python train.py --generator_block="basic" --discriminator_depths=[3, 3, 3, 3] --residual_init="none" --beta1=0.5 --max_precond_dim=1024
Rows from block 7 of the discriminator, named by matrix and row number. Rows with one number belong to one channel. Each number is 128 + 24 x the weight over its row's rms, rounded and kept within 0 to 255. All counts start at 0. After the name is the row's rms in percent of the matrix's.
# convs0: first 3x3 conv (discriminator.blocks.7.convs.0.weight, 320x320x3x3, standardized in use), inputs 27-35, a 3x3 kernel for each
# convs1: second 3x3 conv (discriminator.blocks.7.convs.1.weight, 320x320x3x3, standardized in use, transposed), outputs 27-35, a 3x3 kernel for each
convs0.63 101 [151 129 122 133 124 130 142 126 126 134 139 126 149 130 104 116 145 188 157 121 180 140 169 103 165 146 141 126 171 140 131 156 127  88 135  90 125 150 145  87 105 162  99 122 120 134 135 145 111 116 132  81 129 105 151 138 155 145 155 132 143 144 134 164 135 108 150  90 160  83 101 146  95 176 119 131 146 128 141  97 187]
convs1.63 098 [126 121 117 116  96 114 113 140 132 173 103 148 141 156 113 122  86  99 123 114 149 177 120 113 146  99 151 138 122  96 146 182 129 107 107 138 128 124  77  96 108 123 105 162 115 112  88 165 162 130 132 151 113 130 121 104 139 117 199 133 110 148 119 124 141  98  94 115 137 139 136 152 123  96 126 153 137  98 126 108 150]
convs0.64 105 [121 130 133 143 126 120 157 147 151 150 128  75  83 165 149 116  84 147 139  86 157 144 167 104  77 156 146 130 112 166 119 102 117 147  90 158 117 117 129 171 127 141 131 190 135 117 110 156  78 140 161 151 160  92 128 149 110 145 139 127  87  72 140  76 146 135 104 147 166  97 125 118 123  96 154 165 132 106  95 144 112]
convs1.64 102 [138 112 100 103 149 127 154 179 133 158 132 131  78 134 145 107 145 105 155  96 143 140 141 163 158 141  97 140  97 150 160 126  97 110 111 122  94 141 104 143 119 160 134 126 111 123 152 107 139 145 121 132 131 138  98 164 134 155 101  93 116 138  82 126 142 124  86 107 134 128 114 158 138 109 160 114 124 146 100 167 121]
convs0.65 100 [ 95 171 140 119 107 133 123 127  78  89 100 162 133  94 116 140 127 171 128 153  81 117 125 103 134 101  95 162 116  79  92  88 106 179 123 138 157 117 139 123 119 116 112 114 124 121 132 156 131 137  85 111  81 115 125 117 161 123 137 135 134 134 106 117 117 110 126 105 108 160 158 112 131 143 111  98 137 150 162  91 119]
convs1.65 098 [146 124 137 133 110 112 132 133 130 127 158 113 132  85 143  95 165 122 122 179  80 149 115 108 161 133 151 129 127 100 117 142 149 152 119 117 161 161  93 111 107 115 168 160 143  81 108 103 160 157 116 145 108 120 104 150 107 160 158  65 107 175 155 169 129 110 133 168 163 123 147 130 139 123 147 131 150  95 137 167 155]
convs0.66 104 [168 174 128 148 117 144 141 155 133 122 132 143 104 179 152 111 149 115 136 152  75 128 152 164 159 127 140 141  66 202 136 121 123 111 165 119 102 123 134 129 111 127 172 136 169 107 142 134 110 146 140 151  77 126 163 103  98 167 112 162 146 121 111 166  77 132  92  87 121 111 100 144 117 115 165  87 131 136 103 154 137]
convs1.66 101 [134  75 115  95 142  91 101  89 159 118 150 111 139 111 137 135 152 102 149 122 116  79 162 133 156  87 119 164 120  91 133 101 101 158 131 121  90 123 151 145 127 162 156 113 131  96 146 112 169 120 143 110 129 133 113 141 106 101 128  99  95 101 129  86 147 119 148 122 139 167 148 168 134 155  87 117 124 161 148 114  86]
convs0.67 095 [144 135 154 143 124 151 137 163  88 134 185 137 125 181 145 183 152 140  78 146 128 113 125 109 178 118 122 104 139 114 152 132 105 116 122 116 128 109 155 147  87 124 159 124 111 108 127 171 129  93 117 151 128 126 109 114 125 121 120 109 138 142 128 106 109 100 144 177 107 117 129 149  97 127 115 145 100 124 152 187  89]
convs1.67 101 [156 141 104 106 112 100 109 158 150 139 106 127 126  95  80 136 160 143 107 140 107 106 171 105 135 126 105 176 137  54 130 105 134 172 100 114 137 131 133 124 155 139 101 116 194 144 138 166 109 120 111 128 130 129 182  82  80 143 106  99 133 109 146 119 117 116 117 110  77 110 159 113 135 134 131 102 123 158 135  99  88]
convs0.68 097 [110 119 161 121 200 107 112 126 104 111  96 147  78 138 150 147 112 128  76 111 132  96 151 161 120 109 151 113 106  74 135 116 134 150 118 142 109 130 105 139 113 114  99 116 150 134 150 159 135 124 123 101 156 126 127 139 135 162 162 133 139  98 122 113 109 112 124 154  87 134 142 108 178 129 120 129 101 134 130 134 117]
convs1.68 100 [134  98 129 128 108 146  97 150 122 127 107 123 125 159 115 123 124 102 119 159 132 126 115 111 151 153  95 119 144 162 122 193 107 151  93 109 131 168 142 114 147 114 157  97 132 144 171 159 141 122 115  92 117 123 114  79 117 143 115 182 133 139 151 111  90 172 139 119 132 138  91  90 125  89 133 135  90 153 144 132 164]
convs0.69 100 [144 128 133 121 147 120 157 114 132  71 106 140 159 124  84 130 125 134 114 113 117  65 122 145  99 126 107 133 111 120 111 131 114 132 137 107 132 155 113 110 102 116 100 133 141 139 160 105  99 121 106  88 128 137 128 148 140  84 175 112 123 181 110 121 136 118  94  82 129  89 128 109  90 136  79 122 108 115 105 130 151]
convs1.69 099 [124  72 108 158 122  91 107 109 144 128 132 104 164 118 147 165  90 131 141 124 130 109 129 138 116 161 103 108  96 100 101 130  93 141 151 104 176 117 129 126 126  85 117 131 158 165  91 107 132 149 167 121 132  73 132 131 137 156 105 171 150 187 132 142 150 104 165 146  92 125 119  69 136 130 159 128 122 111 119 110 128]
convs0.70 101 [ 78  89 148 143  92 125 182 139 142  72 110 127  76 179  88 148 162 116 125 148 117 205 123 113  93 120 157 189 119 115 143 138 133 134  97 128 147 133 167 134 147 159 160  88 120 162 126 124 181 137 137 123 150 117 104 128 121 150  99 128 123 153 132 121 119 150 125 130 119 130 147 162 107 147 103 113  81 173 149 116 103]
convs1.70 100 [125 161 158 135 118 157  92 126 154 134 167 128 115 101 108 114 144 147 155 149 119 162 122 168 163 128  95 113 166 135 127 125 107 175 173 105 102  83 154 105 150  96 129 140 138  95  75 120 117 135 181 173 196 163 131 127 131 138 130 117 127 114 132 145 140 149 149 126  96 127 118 129 170 144 123 130 133 125 177 103  84]
convs0.71 098 [122 115 108 143  88 157 141 157 175 145 147 154 149 109 141 122  90 145 124 143 173 132 104 128 145 128 113 160 174  94 123 127 136 154 163 183 153 136 105 113 103 124  75 127 146  95 106 141 157 113 151 157 107 162 121 135 120 148 137 166 127 114 106 140 150 141 129 125 122 140 137  89 176  90 118 137 127 147  86 162 133]
convs1.71 098 [110 143 115 121 100 140 165 163 130 108 147 155 115 107 107 147 105 123 116 139  89 135 104 131 126 123 141 147 112 133 122 102 117 112  73 102 155 104 109 102  84 134 103 146 116 156 127 133 175 129 111 169 100 171 149 142  95 125 123 101  99 152 122 143  87 143 184 165  89 151 104 115  94 168 114  95  89 130 116 105 141]
convs0.72 102 [110  75 123  93  99 174 109 123 132 136 113 122 131 122 137 171 173 140 117 147 129 136 118 155 168 124 138  92 125 117 151 146 157  95 129 142 144 132 128 164 141  96 145  91 129 106 169 199 132  66 154 138 107 137 140 129 131 112 130 116 129 127 167 111 120 159 105 156 154 153 119 103 118  81 142 131 108  98 112 153 176]
convs1.72 102 [121 131 130 201 115 153 138 166 103 121 119 148 165 125  79 147 146 109 138 164 110 126 121 139  96 127 138 122 156 128 152 141 103  88 119 146 142 135 131 104 143 139 141 168 142 101 107 123 118 133 146 106 122 140 139  81 129 126 125  94 128 144 124  92 113 109 107 124 204 100 135 141 126 119 147 118 139 110 119 110 174]
convs0.73 099 [129 118 144 127  85 126 122 134 164 148 156 129 127 136 102 175 118 118 105 174 144 142 138 131 120 109 125 143 106 114  91 187 101 130 108 135 120 150 135 113  75 114 132 136 147 151 153 114 146  91 132 114 127 118 123 109 166  99 161 144 119 112 128 135 133 140 135 137 150 161 125 115 118 127 118 112 135 142 156 117 104]
convs1.73 101 [140 102  85 156 130 104 106 174 112 122 147  93 137 154 101 148 136 127  88 129 161 148 122  48 165 110 139 110 116 116 150 137  81 129 144 136 109 108 158 142 144 116 138 124 110 159  93 128 152 103 121 127 147 100  96 135 168 151 120  94 161 105 170 149  99 152 124 102  95 146 147 157 159  84 115 128 154 139 119 148  74]
convs0.74 100 [150 100 110 138 120 158 150 134  88  98 112 105 126 105 145 120 107 128 145 102 159  65 109 154 143 115  92 178 149 129 135 157 169 137 131  92 127 140 108 115 121 127 113 123 143 128 186 132 159 126 179 169 173 153 140 164 157 170 128 152 142 136 116 127  82 119 109 117 135 137 131 119 115 112 134 147 134 163 125 130 113]
convs1.74 101 [136 146 112  93 166 113  74 111 148  90 109 121 134 150 113 142 133 105 119 153 127 153 120 135 122 101 148 108 143  99 109 187 176 117 151 153 170  98 200 118 131 113 134  79 130  95 174  99 123  97 139 159 116 147 144 147 112 125 153 137 111 124 131  96 166 150 152 146 143 164 143 141 116 127 137 154 151 120 117 120 176]
convs0.75 097 [117 152 121 104  84 105 123 107 141 114 122 154 153 115 155 128  95 145 141 131 163 103  88 159 162 146 100 144 155 128 114  96  95 100 134 148 149 142 136 149 184 153 126 128 127 117 105 112 160 169 126 105  99 125 124 113 128 142 132 103 134 146 139 103 156 129 176 129 161 170 132 141 104 127  94 137 113  81 112 142 147]
convs1.75 101 [165 159 106 120 126 144 147 103 180 107 128 190  93 125 151  79 118  94 105 160  63 147 127 115 117  82 124 118 114 152 128  98  94 134 132 157 130 123  99  81  92 143 115 166 169 128 140 140 125 161 127 123 132 130 119 159 159 152 116 132  84 156 137 152  99  97 120 152 139 125 132 136 114 153 156 173 141 117 122 129 133]
convs0.76 101 [136 119 134  99 118 144 121 126 142 106  52 135 117 100 138 143 115 175 111 104 128 115  94 118 120 177 161 107 132 110 132 175 166 129 163 150 100 125 122 140 113 136 128 120 128 120 145 162 132 135 139  88 140 169 141 115 118 112 148 129 127 131 114 169 106 113  93  82 149 137 131 147  93 134 130 104 143 124 109 148 158]
convs1.76 101 [156 132 166  87 105 134 124 144 135  62 124 106 162  97 110 142 179 112 154 126 126 116 141 156 130 109 106 192 106 103 132 102 109 158 127 175 130 119 133 111 121 150 158 131 143 124 137 122 111 128 137 130 111 130 121 117 148 136 138 128 141 153 118 123  86 145 113 161 109  85 184 107 116 129 136 175 147 155 109 133 139]
convs0.77 098 [122 121 123 151 153  96 147 103 129 103 140 129 132 157  93 210 131 162 146 113 139 132 114 119  99 156 127 127 106 137 132 173 137 158 150 139 115 114 125 168 155  99  66 118 166 142 142 151 136 100 115 122 123 119 111 137 166 105 163 104 105  85 122 121 136 108 114  86 122 128  76  88 118 123 178 150 158 110 124 107 103]
convs1.77 101 [116 148 129 149  97 135 169 130 141 135 145 139 123 143 170 100 164 100 126 123 160 121 144 131 133 153 129 137 104 114 150 157  93 101 132 149  94 123 141 127 130 111 109 165 123 138 127 101 109 173 111 159  86 128  98 148 138 133 118 164 134 157 126  85 104  99 106 120 101 145 116 159 163 140 110 110 135 122 110 139 111]
convs0.78 101 [103 128  83 120 149 111  90 110 112 127 160 152 137 121  98 115 142 100 147 131 140 130 116 138 150 122  94 156 104 109 140 144 118 148 130  98 157 171 136 114 117 146 121  70 184 100 149 168  80 145  92 140 122 128 129  50 116  97 139 139  84 108  99 139 145  97 158 101 144 162 115 128 120 167 138 111 140 120 125 101 131]
convs1.78 102 [162 128 124 113 135 115 142 143 106 140 125 128 133 130 153 135  89 147 163 118 119 128 139 139 120  75 120 128  99 117 128 135 103 102 150 172 142 144 133 129 122  98 172 154 149 129 121 126  69 142 137 147 110 165 101 153 144 126 144 163 133 128 152 145  99  84 168 125 146  99 109 138 117 128 171 137 100 101 120 151 163]
convs0.79 100 [130 103 125 143  82 131 107 140 105 140 132 177 101  98 109 124 114 115 122  96 127 187 116 107  85 131  90 126 137 149 138 106 184 139 143 108 142 127 134  84  78  98 133 143 107 140  99 146  88  99 145 128 133 134  59 135 142 107 155 177 130 136 138 155 134 148 137  94 161 149 101 155 141 107 144 114 143 153 106 133 128]
convs1.79 097 [ 96 156  77 108 158 105 152 101 144 119 114 113 131 128 158  85 129 133 179 131 130  97 128 122 136 145 140 154 155 127 128 125 120 124 141 128 151 136 146 130 163 126 127  88 107 132 127 111 112 118 130 100 141 123 135 148 123 144 102 127 144 106 123 123 131 148 106 156 132 109 128 106 102 141 139 146 132 115 147 114 184]
convs0.80 099 [175 149 184 127 118 115 151 147 152  76 107 126 176 131 134 174 107 142 181 140 157  92 128 116  94 132 138 134 114 135 121 132 106 118 132 137 130 142 154 115 106 196 163 109 107 128 108 147 104 125 144  96 133 114 130 127 121 153 108 139  91 148 114 138 146 156 133 140  94  80 125 157 134 144 128 159 147 152 129  76 111]
convs1.80 101 [145 121 117 162 126  71 101 112 165 130 117 117 116 149 110 127 151 137 133 103 134 114 106 133 137 129  94 146 129 154 172 149 123 115 163 129 155 151 122 147 107 173 143  88 140 144  98 125 135 166 101 152 129  97 126 150 101 101 121 111 150 128  98 124 173 133 160 125 152 151 156 105 111  90 131 196 128 122 139 101 162]
convs0.81 102 [137  97 115 180 159  81 104 121 131  96 130 139 156 161 173 131 106 143 143 122 111 146 127 138 137 125 132 159 125 126 132 144 152 133 124 115 130 126 125 192  97 143 140 147 116 145 117 118  99 151 138 101 115 166 151 123 118 134 134 100 122  95 131 108 144 103 137 114 113 123 102 128 105 150  79 215 103 135 110 127 172]
convs1.81 100 [ 99  92 122  76 113 147 135  68 122 114 140 202 141 115 166 103 137 149 150 143 166 155 113 123  94  82 148 123 157 138 109 138 119  83 156 178 132 155  74 151 136 102 133 168  77 122 105 140 125 140  84 188 151 129 120 163 109 113  92 135 129  77 128  93 127 119 119 131 150 129 122 152 119  95 170 176 143 110 117 181 160]
convs0.82 101 [145 142 143 135 142 114 117 147 152 108 157 122 134 109 148 101 169 147 113  98  84 137 117 118 128 133 106 146 137 141 112 105 117 162 146  85 120 135  90 166 105 133 143  86 107 102  87 123 111 115 180  99 176 109 109 115 124 131 116 140 133 147 136  97 133 147 123 151 112 169 113 117 151 110 111 118 117 148 146 124 117]
convs1.82 101 [125 116 105  89 143 165 173 108 111 149 104 151 131 158 126 135 135 137 122 200  85  96 129 136 112 149 127 149 101 126 146 166 122  87 127 135 143 103  82 162 152 159 155 101 152 157 114 144 104 125 155 126 170  96 110 131 129 140 118 129 131 107 143 152  79 139 118 122 130  90 148 135 117 124 114 119 103 147 129  95 197]
convs0.83 100 [125 175 107 122 207 136  92 105 133 123 114  85 117 108 122 106 134 130 122 145 112 117  79 141 122 145 135 141 163 114 180 124 138 110 135 122 151 144 149  98 118  75 138 107 153 127 141 147 110 149 110 182 113 131 103 121 121 172  90 127  86 110 126 103 158 104 155 112  93 108 150 105 141 125 126  91 117 121 110 136 113]
convs1.83 098 [119 188  97 107 151 155  85 142 141 152 123 136 126 157 136 147 138 117  99 122 133 137 141 132  97 149 126 157 139 112 127 148  83 131 128 131 120 140 145 166 117 137 131 131 112 126 130 100 127  77 133 138  84 108 138 132 112 128 139 158 132 135  90 110 150 164 141 128 140 174 125 113 135  96 147 128 100 166 140  83 153]
convs0.84 098 [151 123 109 109 151 153 152  98 184 163 106 129 120 144 115 133 127 138 107 124 116 168 150 165 164  88 126 111  90 146 113 136 150 143 116 161 147 120  97 173 137 153 139 147 127 130 137 136 185 117 119 130 125 104 103 120  88 138 160  85 159 164 134 152 137 114  86 132 123  72 144 163 166 129 115 126 145 142 132 113 192]
convs1.84 100 [144 154 139 130 135 151 130 154 109  81 151 113 128 112 150 143 128 108 104  90 180  86 112  99 129 116 137 118 118 126 145 142 138 142 146  86 133 192 119 123 124 127 116 152 118 124 126 169 127 127 109 155  76  97  95 140 118 151 149  87 143 112 112 117 154 128 137 140 141 127 147 102 106  90  91 172 144 136 138 114 118]
convs0.85 099 [156 147 111 137  68 142 178 141  68 145 175 117 125 120 102 135 149 148 129 106 125 124 121 132 103 126 147 125 139 115  66 145 116 119 138 137  91 117 143 139 113  97 117 117 146 119 121  73 121 138 135 107 136 118 172 187 116 136 172  98 135 127 133 134 116 142 144 125 160 150 128 142 125 146 134 147 124 111 122 130  91]
convs1.85 098 [122 166 117 175  80 205 123  99 145 123 156 153 102 131 138 158 109 120 129 118 102 155 155 137 189 117  91 109 159 125 124 161 163  88 117 153  96 116 115 104 193  87 159 161 140  96 112 157 132 115  82 115 130  98 127 102 121 114 102 118 114 143 136 110 172 127  96  93 119 135 120 102 129 109 116 120 156 113 138 149 134]
convs0.86 101 [142  95 120 105 128  87 101 117 155 103 120 107 111 133 142  82 118 135 120 148 115 158  80 108 121 159 145 116 182  97 134 149 133 133 108 158 104 150 143 142 132 160 158 139 123 135 122 155 122 146 142 113 151  80 119 119 126 120  91 113 104 143 135 137 109 108 134 107 117 178 164 122 127 159 175 136 130 100 120  94 168]
convs1.86 098 [157 144 131 183  89 184 168 135 105 137 127 115 121 158 118 141 142 171  93  99 137  82  94 164 184 139 134 118 135 136 123 206 103 133 148 108 131 108  98 128  59 125 153 133 149 123 131 139 136 121 136 157 135 140 117 150 194 137 148 165 120 117  87 114 146 159 142 125 149 122 106 125 115 130  67 151 121 185 119 120 119]
convs0.87 098 [164 135 133  99  77 129 111 115 128 148 135 113 126 178 140 124 154  97 117 143 129 133 158 154 128  95  86 179  90 110 172 154 119 119 146 102 114 107 115  85 121 143 125 137 123 119 138 116 155  98 119 132 117 146 153  84 136  99 158 112 196 120 130 175 140  94 134 116  88 113 109 115 129 134 118 104 113 124 175 105 123]
convs1.87 100 [142 125 149 138 141 135  57 110 142 106 151 137  91 102 123 169 109 128 123 144 132 109 133  93 159 130  99 145 136 156 105 144 132 111 142 111 164 115 135 112 118 118 129 114 128  81 102 130 141  88 142 170 171 113 116 150 163 127 126 131 136 107 108 121 134 151 136 146 164 122 149 127  92  98 135 107 163 130 103 132 105]
convs0.88 101 [157 192 155 183 170 121 138 121 112 112 134 117 149 133  67 107 139 115 108 173 154 143 152 158  99 111 118 118 145 124  69 135 130 153 154 140 101 118 132 153 115 127 150 168 108 146 100 104 162 116 131 103 108 115 142  73 103 137  69 101 140 158 138  76 159 107 181 136 146 145 126 135 138 124  95 121  82 140 117 132 102]
convs1.88 102 [ 99  81 147 171 118 155 118 117 140  92 113 121 167 117 140 148  96 128 113 128 135 142 133 125 153  75 135 162 145 135 146 177 150 121 136 136 143 112 129 143 120 129 126 168 174 198  78 180 131 127 153 108  95 107 159  85 138 133 183 115 139 127 109  81 130  96 106 117 163 108 130 119 123 157 118 167 149 103  90  75 116]
convs0.89 102 [167 118  94 106  56 137 121 137 108 119 144 148 164 122 121 135 133 123  93 111 148 138 152 147 116 157 160  85 128 153 121  77 158 107 134 159 102 151 163 129 105 173 113 126 160 117 113  84 103  83 179 143  79  93 130 117 129 191 124 140 174 162 113 100 124  97 115  72 112 124 146 101 119  95 127 140 167  85 114  96 120]
convs1.89 100 [ 92 142 112 123 147 113 120 119 157 185 147 186 120 150 136 121 127 114 125 124 135 123 142 154 147 159 159 140 119 105 150 121 136 126 106 127 108 121 164  98 118 155 102 152 166  93 134 110 114 102  92 100 103 144  73 130 129 151 139 128 125 122 125 132 122 154 126 130 115 139 130 131 123 161 118 135 141 143 146 155 108]
convs0.90 100 [144 105  84 139 123 133 170 143 103  96 137 114 127 100 129 134  92 124 125 200 117 123 124 148 155 113 130 159 135 109 146 118 155  93 144 115 143 112 159 155 172 142 146 150 133  96 165 160 144 178 163 150 118 115 100 125 132 107 134 120  90 146 143 140 153 152 150 132 165 132 105 136 119 113 103 148 114 167 138 165 157]
convs1.90 101 [169 133 103 114 118 175 175 106 135 156 131 144 102 100  88 119 127 149 141  80 145 124 124  83 118  80 122 135 126 130 127 131 123 126 108 122 139 130 123 122 146 140 115 159  80  79 119 140 140 154 123 147  88 113 121  52 106 122 130  93 136 112 141 141 159 119 139 138 100 125 122 110 139 144 121 111 126  99 137 125 158]
convs0.91 105 [124 102 104 131  73 156  99 109  69 177 136 176 145 129 149 115 112 122 154  83 136 105 147 119 170 156 174  97 152 127 120 172  75 152 106 133 124 163 126 129 113 116 108 135 156 157 113 127 136  72 145 137  87 143 112  99 118 176 152 113  85 127 109 136 104 158 117 149 124 152 124 134  98  70 160 156 143 113 104  76 163]
convs1.91 102 [129 143 126 125 133 175 120 139 155 186  96 112 112 129 125 131 154 103 131 155 107 132 138 137 155 130 175 161 147 139  74 116 158 170 106 130 138 154 111 132 135 108 103 153 148  93 132 111 138 155 131 154 104 131 104 133 145 119 119 129 124 101 122 104 162 147 102  97 116 118 130  81 159 125 155 141 152  88 117 142 144]
convs0.92 100 [147 127 157 104 128 147 153 146 119 137 154 147 152 115 100 117 124 135 102 133 130 132 133 181 136 162 179 127 100 144 132 167 110  97  94 190 112 137 143 131 154 109  89 119 113 110 134 110 103 137 139 120 119 127 139 155 169 167 162 153  98 151 163 125 158 141 165 147 109 102 164 153 161 112 105 132 158 134 117 147 137]
convs1.92 102 [164 139 134 127 172 145  99  51 164 104 118 130 154 126 121  65 152 135 117 118 126 180 125 145 119 127 126 108  94 164 119 122 131 194 113 153 108 124 143 102 149 160 150 142  95 119 143 141 118 158 111 167 114 101 121 149  85 160 120 119 109 108 114 122 131 110 107 113 120 114 134 108 145 127 165 151 116 118 111 126 142]
convs0.93 095 [150 111 132 106 104 176 148  87 107 115 147 127 100 110 162 125 126 133 145 136 120 105 141  88 163 100  93 126 121 185 145 120 145  90 151 117 128 136 115 127 154 100 131 148 120 104 138 123 113 131 138 143 107 122 118 125 120 138 183 157 123 128 105 123 115  95 117 130 121 141  88 164 131 107 108 123 101  60  96 131 154]
convs1.93 097 [142 163 117 112 109 104  97 148  89 184 154 127  95 135 114  96 153 125 113 137 106 150 165 112 156 114  75 132 132 136 144 112  98 169 126 126 134 137 153 135 108 112 139 101 162 115 133  74 116 110 142 125 109 144 131 124 136 139 120 182 169  91 146 106 100 144 177 170 151 124 159 113  98 109 137 145  95 104 112 149 161]
convs0.94 100 [106 163 185 111 126 141 154 156 104 143 125 136 107 154 119  95 146 117 153 130  85 140 124 138 134 109  91 146 167 159 116 144 162 152 192  82 130 158 140 125  94 131 131 129 146 140 135  95 142 123 131 116 121 135 158 128 158  92 124 133 147 137 133 149 123 117 193 144 135 158 116 156 128  89 121 126 123 147 124 123 121]
convs1.94 102 [ 89 182 147 171 130 130 119 113 182 155 168 149 108 136 133 124 133 132 158  94 155 101 104 105 103 147 133 153  98 138 116 125 144 144 147 112 157 117 160 105 100 120  87 148  95 141 182 126 122  96 147 124 104 122 141  90 112 119 100 126 131 155 111 123 135 133 130 120 118 131 164 147 147 131 102 126 119 165 125  98 124]
convs0.95 105 [132 178 114 113 142 123 107  87 123 127 128 140 111  94 140 118 131  97 152 148 121 121 158 132  82 111 101 142 149  85 138 131 151 160  93  96  99 122 105 154 132 117 149 123  99 124 115 111 148 146 168 146 146 165 175 125 106 157 123 135 121 108 149 150 174 106 113 118 120  96 133 138 126 104 115 141 149 105 101 126 110]
convs1.95 103 [103 100 154 146 122 135  98 130 136 157 208 113 144 133 103 125 125 126 165 132 119 111 102  90 147 145  86 126 120  92  85 126 114 148 120 134 103  99 118 131 106 105 145 146  82 134 121 107 100 123 143 145 152 126 124 163 116 132 130 127 142 135 120 123  90 169 121  96 118 156 164 115 119 132 193 117 133 139 180 118 153]
convs0.96 104 [132 114 167 141 122 130 123  97 107 181 112 134 124  81 107 128 103 115 173 152  98 140 142 148 108 174 134 186  97 151 113 145 100 110 108 161 139 118 136 111 163 122 125 133 105  78 180 122 123 112 140 133 139 111  87 146 124 153 154 170 123 172  88 125 119 149 123 116  97 109 126 134 139 119  79 122 129 134 163 121 131]
convs1.96 101 [107 140 148 124 123 191 136 158 114 125 108 156 132 133 130 156 148 143 165 159 124 114 151 139  98 116 121 127 141 160 121 135 157 140 134 144 139 126 117 119 134  96 167 119  86 130  93 127 123 135 139  69 157 101 162 144 161  75 136 123 140 144 136 124 148 121 123 115 134 160 136 173 110 148 100 136  64 144 164 149 112]
convs0.97 106 [130 116 113 143 126 149 129 119 178 111 133 129 151 155 174 114 111 171 101 146 145 137 143 144 134 124 118 148  96 124 113 108 130 186 167 140 130 179 167 145 105 124 126  92 128 116  87 110 128 122 148 122 105 139 126 183 155 103 140 133 163 156 125 147 140 135 107 127 134  99 180 112 117 120 129 131 114 143 125 120 151]
convs1.97 104 [160 103 159 137  88 133 139  92 101 140 139 148 112 122 132  72 149 184  94 118  85 118 101 146 120 102 126 127 140 124  96 138 152 146 111 152 145 111 138 151 107 123 107 127  92 165 103 124 148 110 119 143 144 172 124  79 127  70 125  98 106 123 121 118 123 106 140 113  92 162 155  86 127  94 101 159 145 140 103 124 151]
convs0.98 100 [129 133 106 100 185 128 164 116 142 133 103 154 118 149 107  83 114  95 139 132 136 164 140 109 116 132 146 120 143 151 119  82  94 176  98 102 138  73 159 142 135 155 127 141 124 105 154 113 148 164  95 144  93 129 133 130 119 122 103 104 110 133 149 123 158 117 138 140 107 150 126 177 145 128 143 164 133 115 144 120 141]
convs1.98 100 [106 161 150 118 139  95 112 181 115 142 122 121 107 120 160 140 104  90 110 162 152 107 174 108 107 151  96 156 119 146 160  74 129  86 115 115 150  84 112 122 159 137 145  93 142 137 148 125 126 117  93 113  99 109 122 117 166 137 137 133  98 144 122 141 151 100 127  94 118 105 118 157 110 137 100 139 162 145 145  73  97]
convs0.99 096 [132 111 120 116 103 136 119  88 109 152 114 104 136 116  78 109 100 141 123 139 141 131 129 132 142 151 153 146 148  89 141 148 101 121 115 114 133 135 141 126 123 128 134  82 176 137 133 136  73 151 144 145  89 138 136 134  99 140 103 132 145 134 142 146 128 115 118 117 148 124  77 128 152 121 161 103 126 134 119 124 100]
convs1.99 098 [114 176 108 100 118 163 133 108 110 111 145 158 164 118 147 121 181 142 131 111 113 152 122 126 119 126 139 117 100 163 154 136 118 171 120 120 122 130 141 143 100 115 101 146 121 156 114 144 150 106 147 148 124 122 143 174 126 107 112 118 147 141  91 152 136 149 129 117 117 124 141 124 111 169 169 155 131 134  74 159 131]
convs0.100 099 [133 156 151 145 119 134 140  86 137 149 154 137 141 155 165 127  94  99  84 121 128 107 131 130 136 151  73 169 159  72 123 134 152 116 130 102 100 121 116 119 121 126 134 141 148 168 162 115 125 134 128 117 128 119 102 124 129 144 131 144 188 129 161 126 152 142 100  81 157  88 131 159 160 132 152 106 164 149  97 160 130]
convs1.100 095 [145 107 102 155 176 157 122 163 100 105 133  91 167 137 144 105 142 130 135  99 114 166 175 126 125 171 139 154 133 138 111 119 118 106 106 119 112 126 127 134 110 154 136 121 145 136 110 164 154 142 141 139 157 115 113 131 134 107 123 183 157 150  92 101 128 151 102 130 126 127 159 135 125 119 151  99 112 161 127 100 104]
convs0.101 104 [120  88 116 149  99  74 106 156 108 103 116 132 143 153  90 121 186 121  59 148 112  88 121 124  93 115 117 127 140 158 143  95 132 113 103 111 116 124 121 147  88 119 109 121 165 183  76 133 116 118 162 144 125 116 132 175 121 131 145 115 132 103 100 152 155 136 100  89 134 110 158 134 126 151 115 158 135 114  98  80 123]
convs1.101 097 [121 134  75 154 115 148 143 120 133 140 131 111 147 107 151  98 149 107 146 139 152 162 162 110  82 103 166 138 178  82 143 123 118 101 111 135 159 112 157 139 138 100 121 106  93 172 149 138 102 106 140 129 150 108 147 108 172 109 125  80  88 118 117  91 175 133 199 162 148 167 109 143 120 137 144 135  91 133 121 135 114]
convs0.102 096 [137 156 151 154 100 118 147 140 133  79 108 157 127 138 133  87 118 112 140 131 121 157  96 109 105 167 171 123 129 109 113 132 122 170 129 156 124 127 119  96 113 130 149 155 136 148  90 149 114  98  73 117 127 116 154 131 126 118 170 128 133 190 146 163 119 136 179 120 115  77 126 146 147 146 113 140 160 122  93 107 102]
convs1.102 097 [142 111 135 139  99 103 134 128  94 130 134  86 129 156 174 169 161 143  98  92 171 111 125 120 121 145 124  83  99 146 136 130  98 161 125  93 123 139 113 106 159 144 127 164  95 124 142 128 112  95 168 134 117 148 129 124 140 141 145 152 114 128 116 143 130 126 135 123 116 109 143 100  88 131 174 113 144 179 113  98 128]
convs0.103 102 [108  80 119 106  84 115 116 114 140 110 139 118 131 156 131  58 119 135 137 109 126 100 129  69 165 145 135  70 113 133 126 170  94 126 140 141 135 149 111 128 130 124 167 117 123 138 111 118 100  96 131 108 117 134 124  89 146 109 100 135 145 128  83 128 122 141 169 120 129 148 153  94  95 144 100 128  89 126 124 103 119]
convs1.103 095 [123 120  98 127 115 153 175 109 144 112  98  93 123 145 154  97 132  98  97 132 155 105 138 142 130 114 111 104 127  97 113 147 128 159 109 119 161 118 183 139 148  85 113  75 136 132 170 165 118 108  95 161 125 150  99 114 144 148 134 107 128 131 136 136 144 138 104 104 136 122 146 112 126 135 123  90 172 138 140 100 153]
convs0.104 094 [105 122 108 128 138 115  97 104  96 104 107 152 135  87 137 146 133 118 130 125 108 177 150  98 158 153 124 156 138 160 142 151 106 161 144 111  95 187  90 106 117 122 147 134 118 137 146 105 111 118 114 106 153 128 142 140 172 137 121 161 137  94 123 151 132 124 167 129 136 114 175 177 103  73 112 135 167 124 115 151  84]
convs1.104 097 [173 143  99 109 159  76 130 128 109  92 143 111 158 144 112  75  91 146 197  97 123 124 157 118 176 131 177 133 135 146  84  98 122  79 153 141 126 158 133 118 156 148 110 140 146 123  98 156 131 112 131 118 143 172 120 112 127 123 137 162 156 121 122 131 144 125 154 125 173 145 105 136 139 135  90 125  96 110  91 181 151]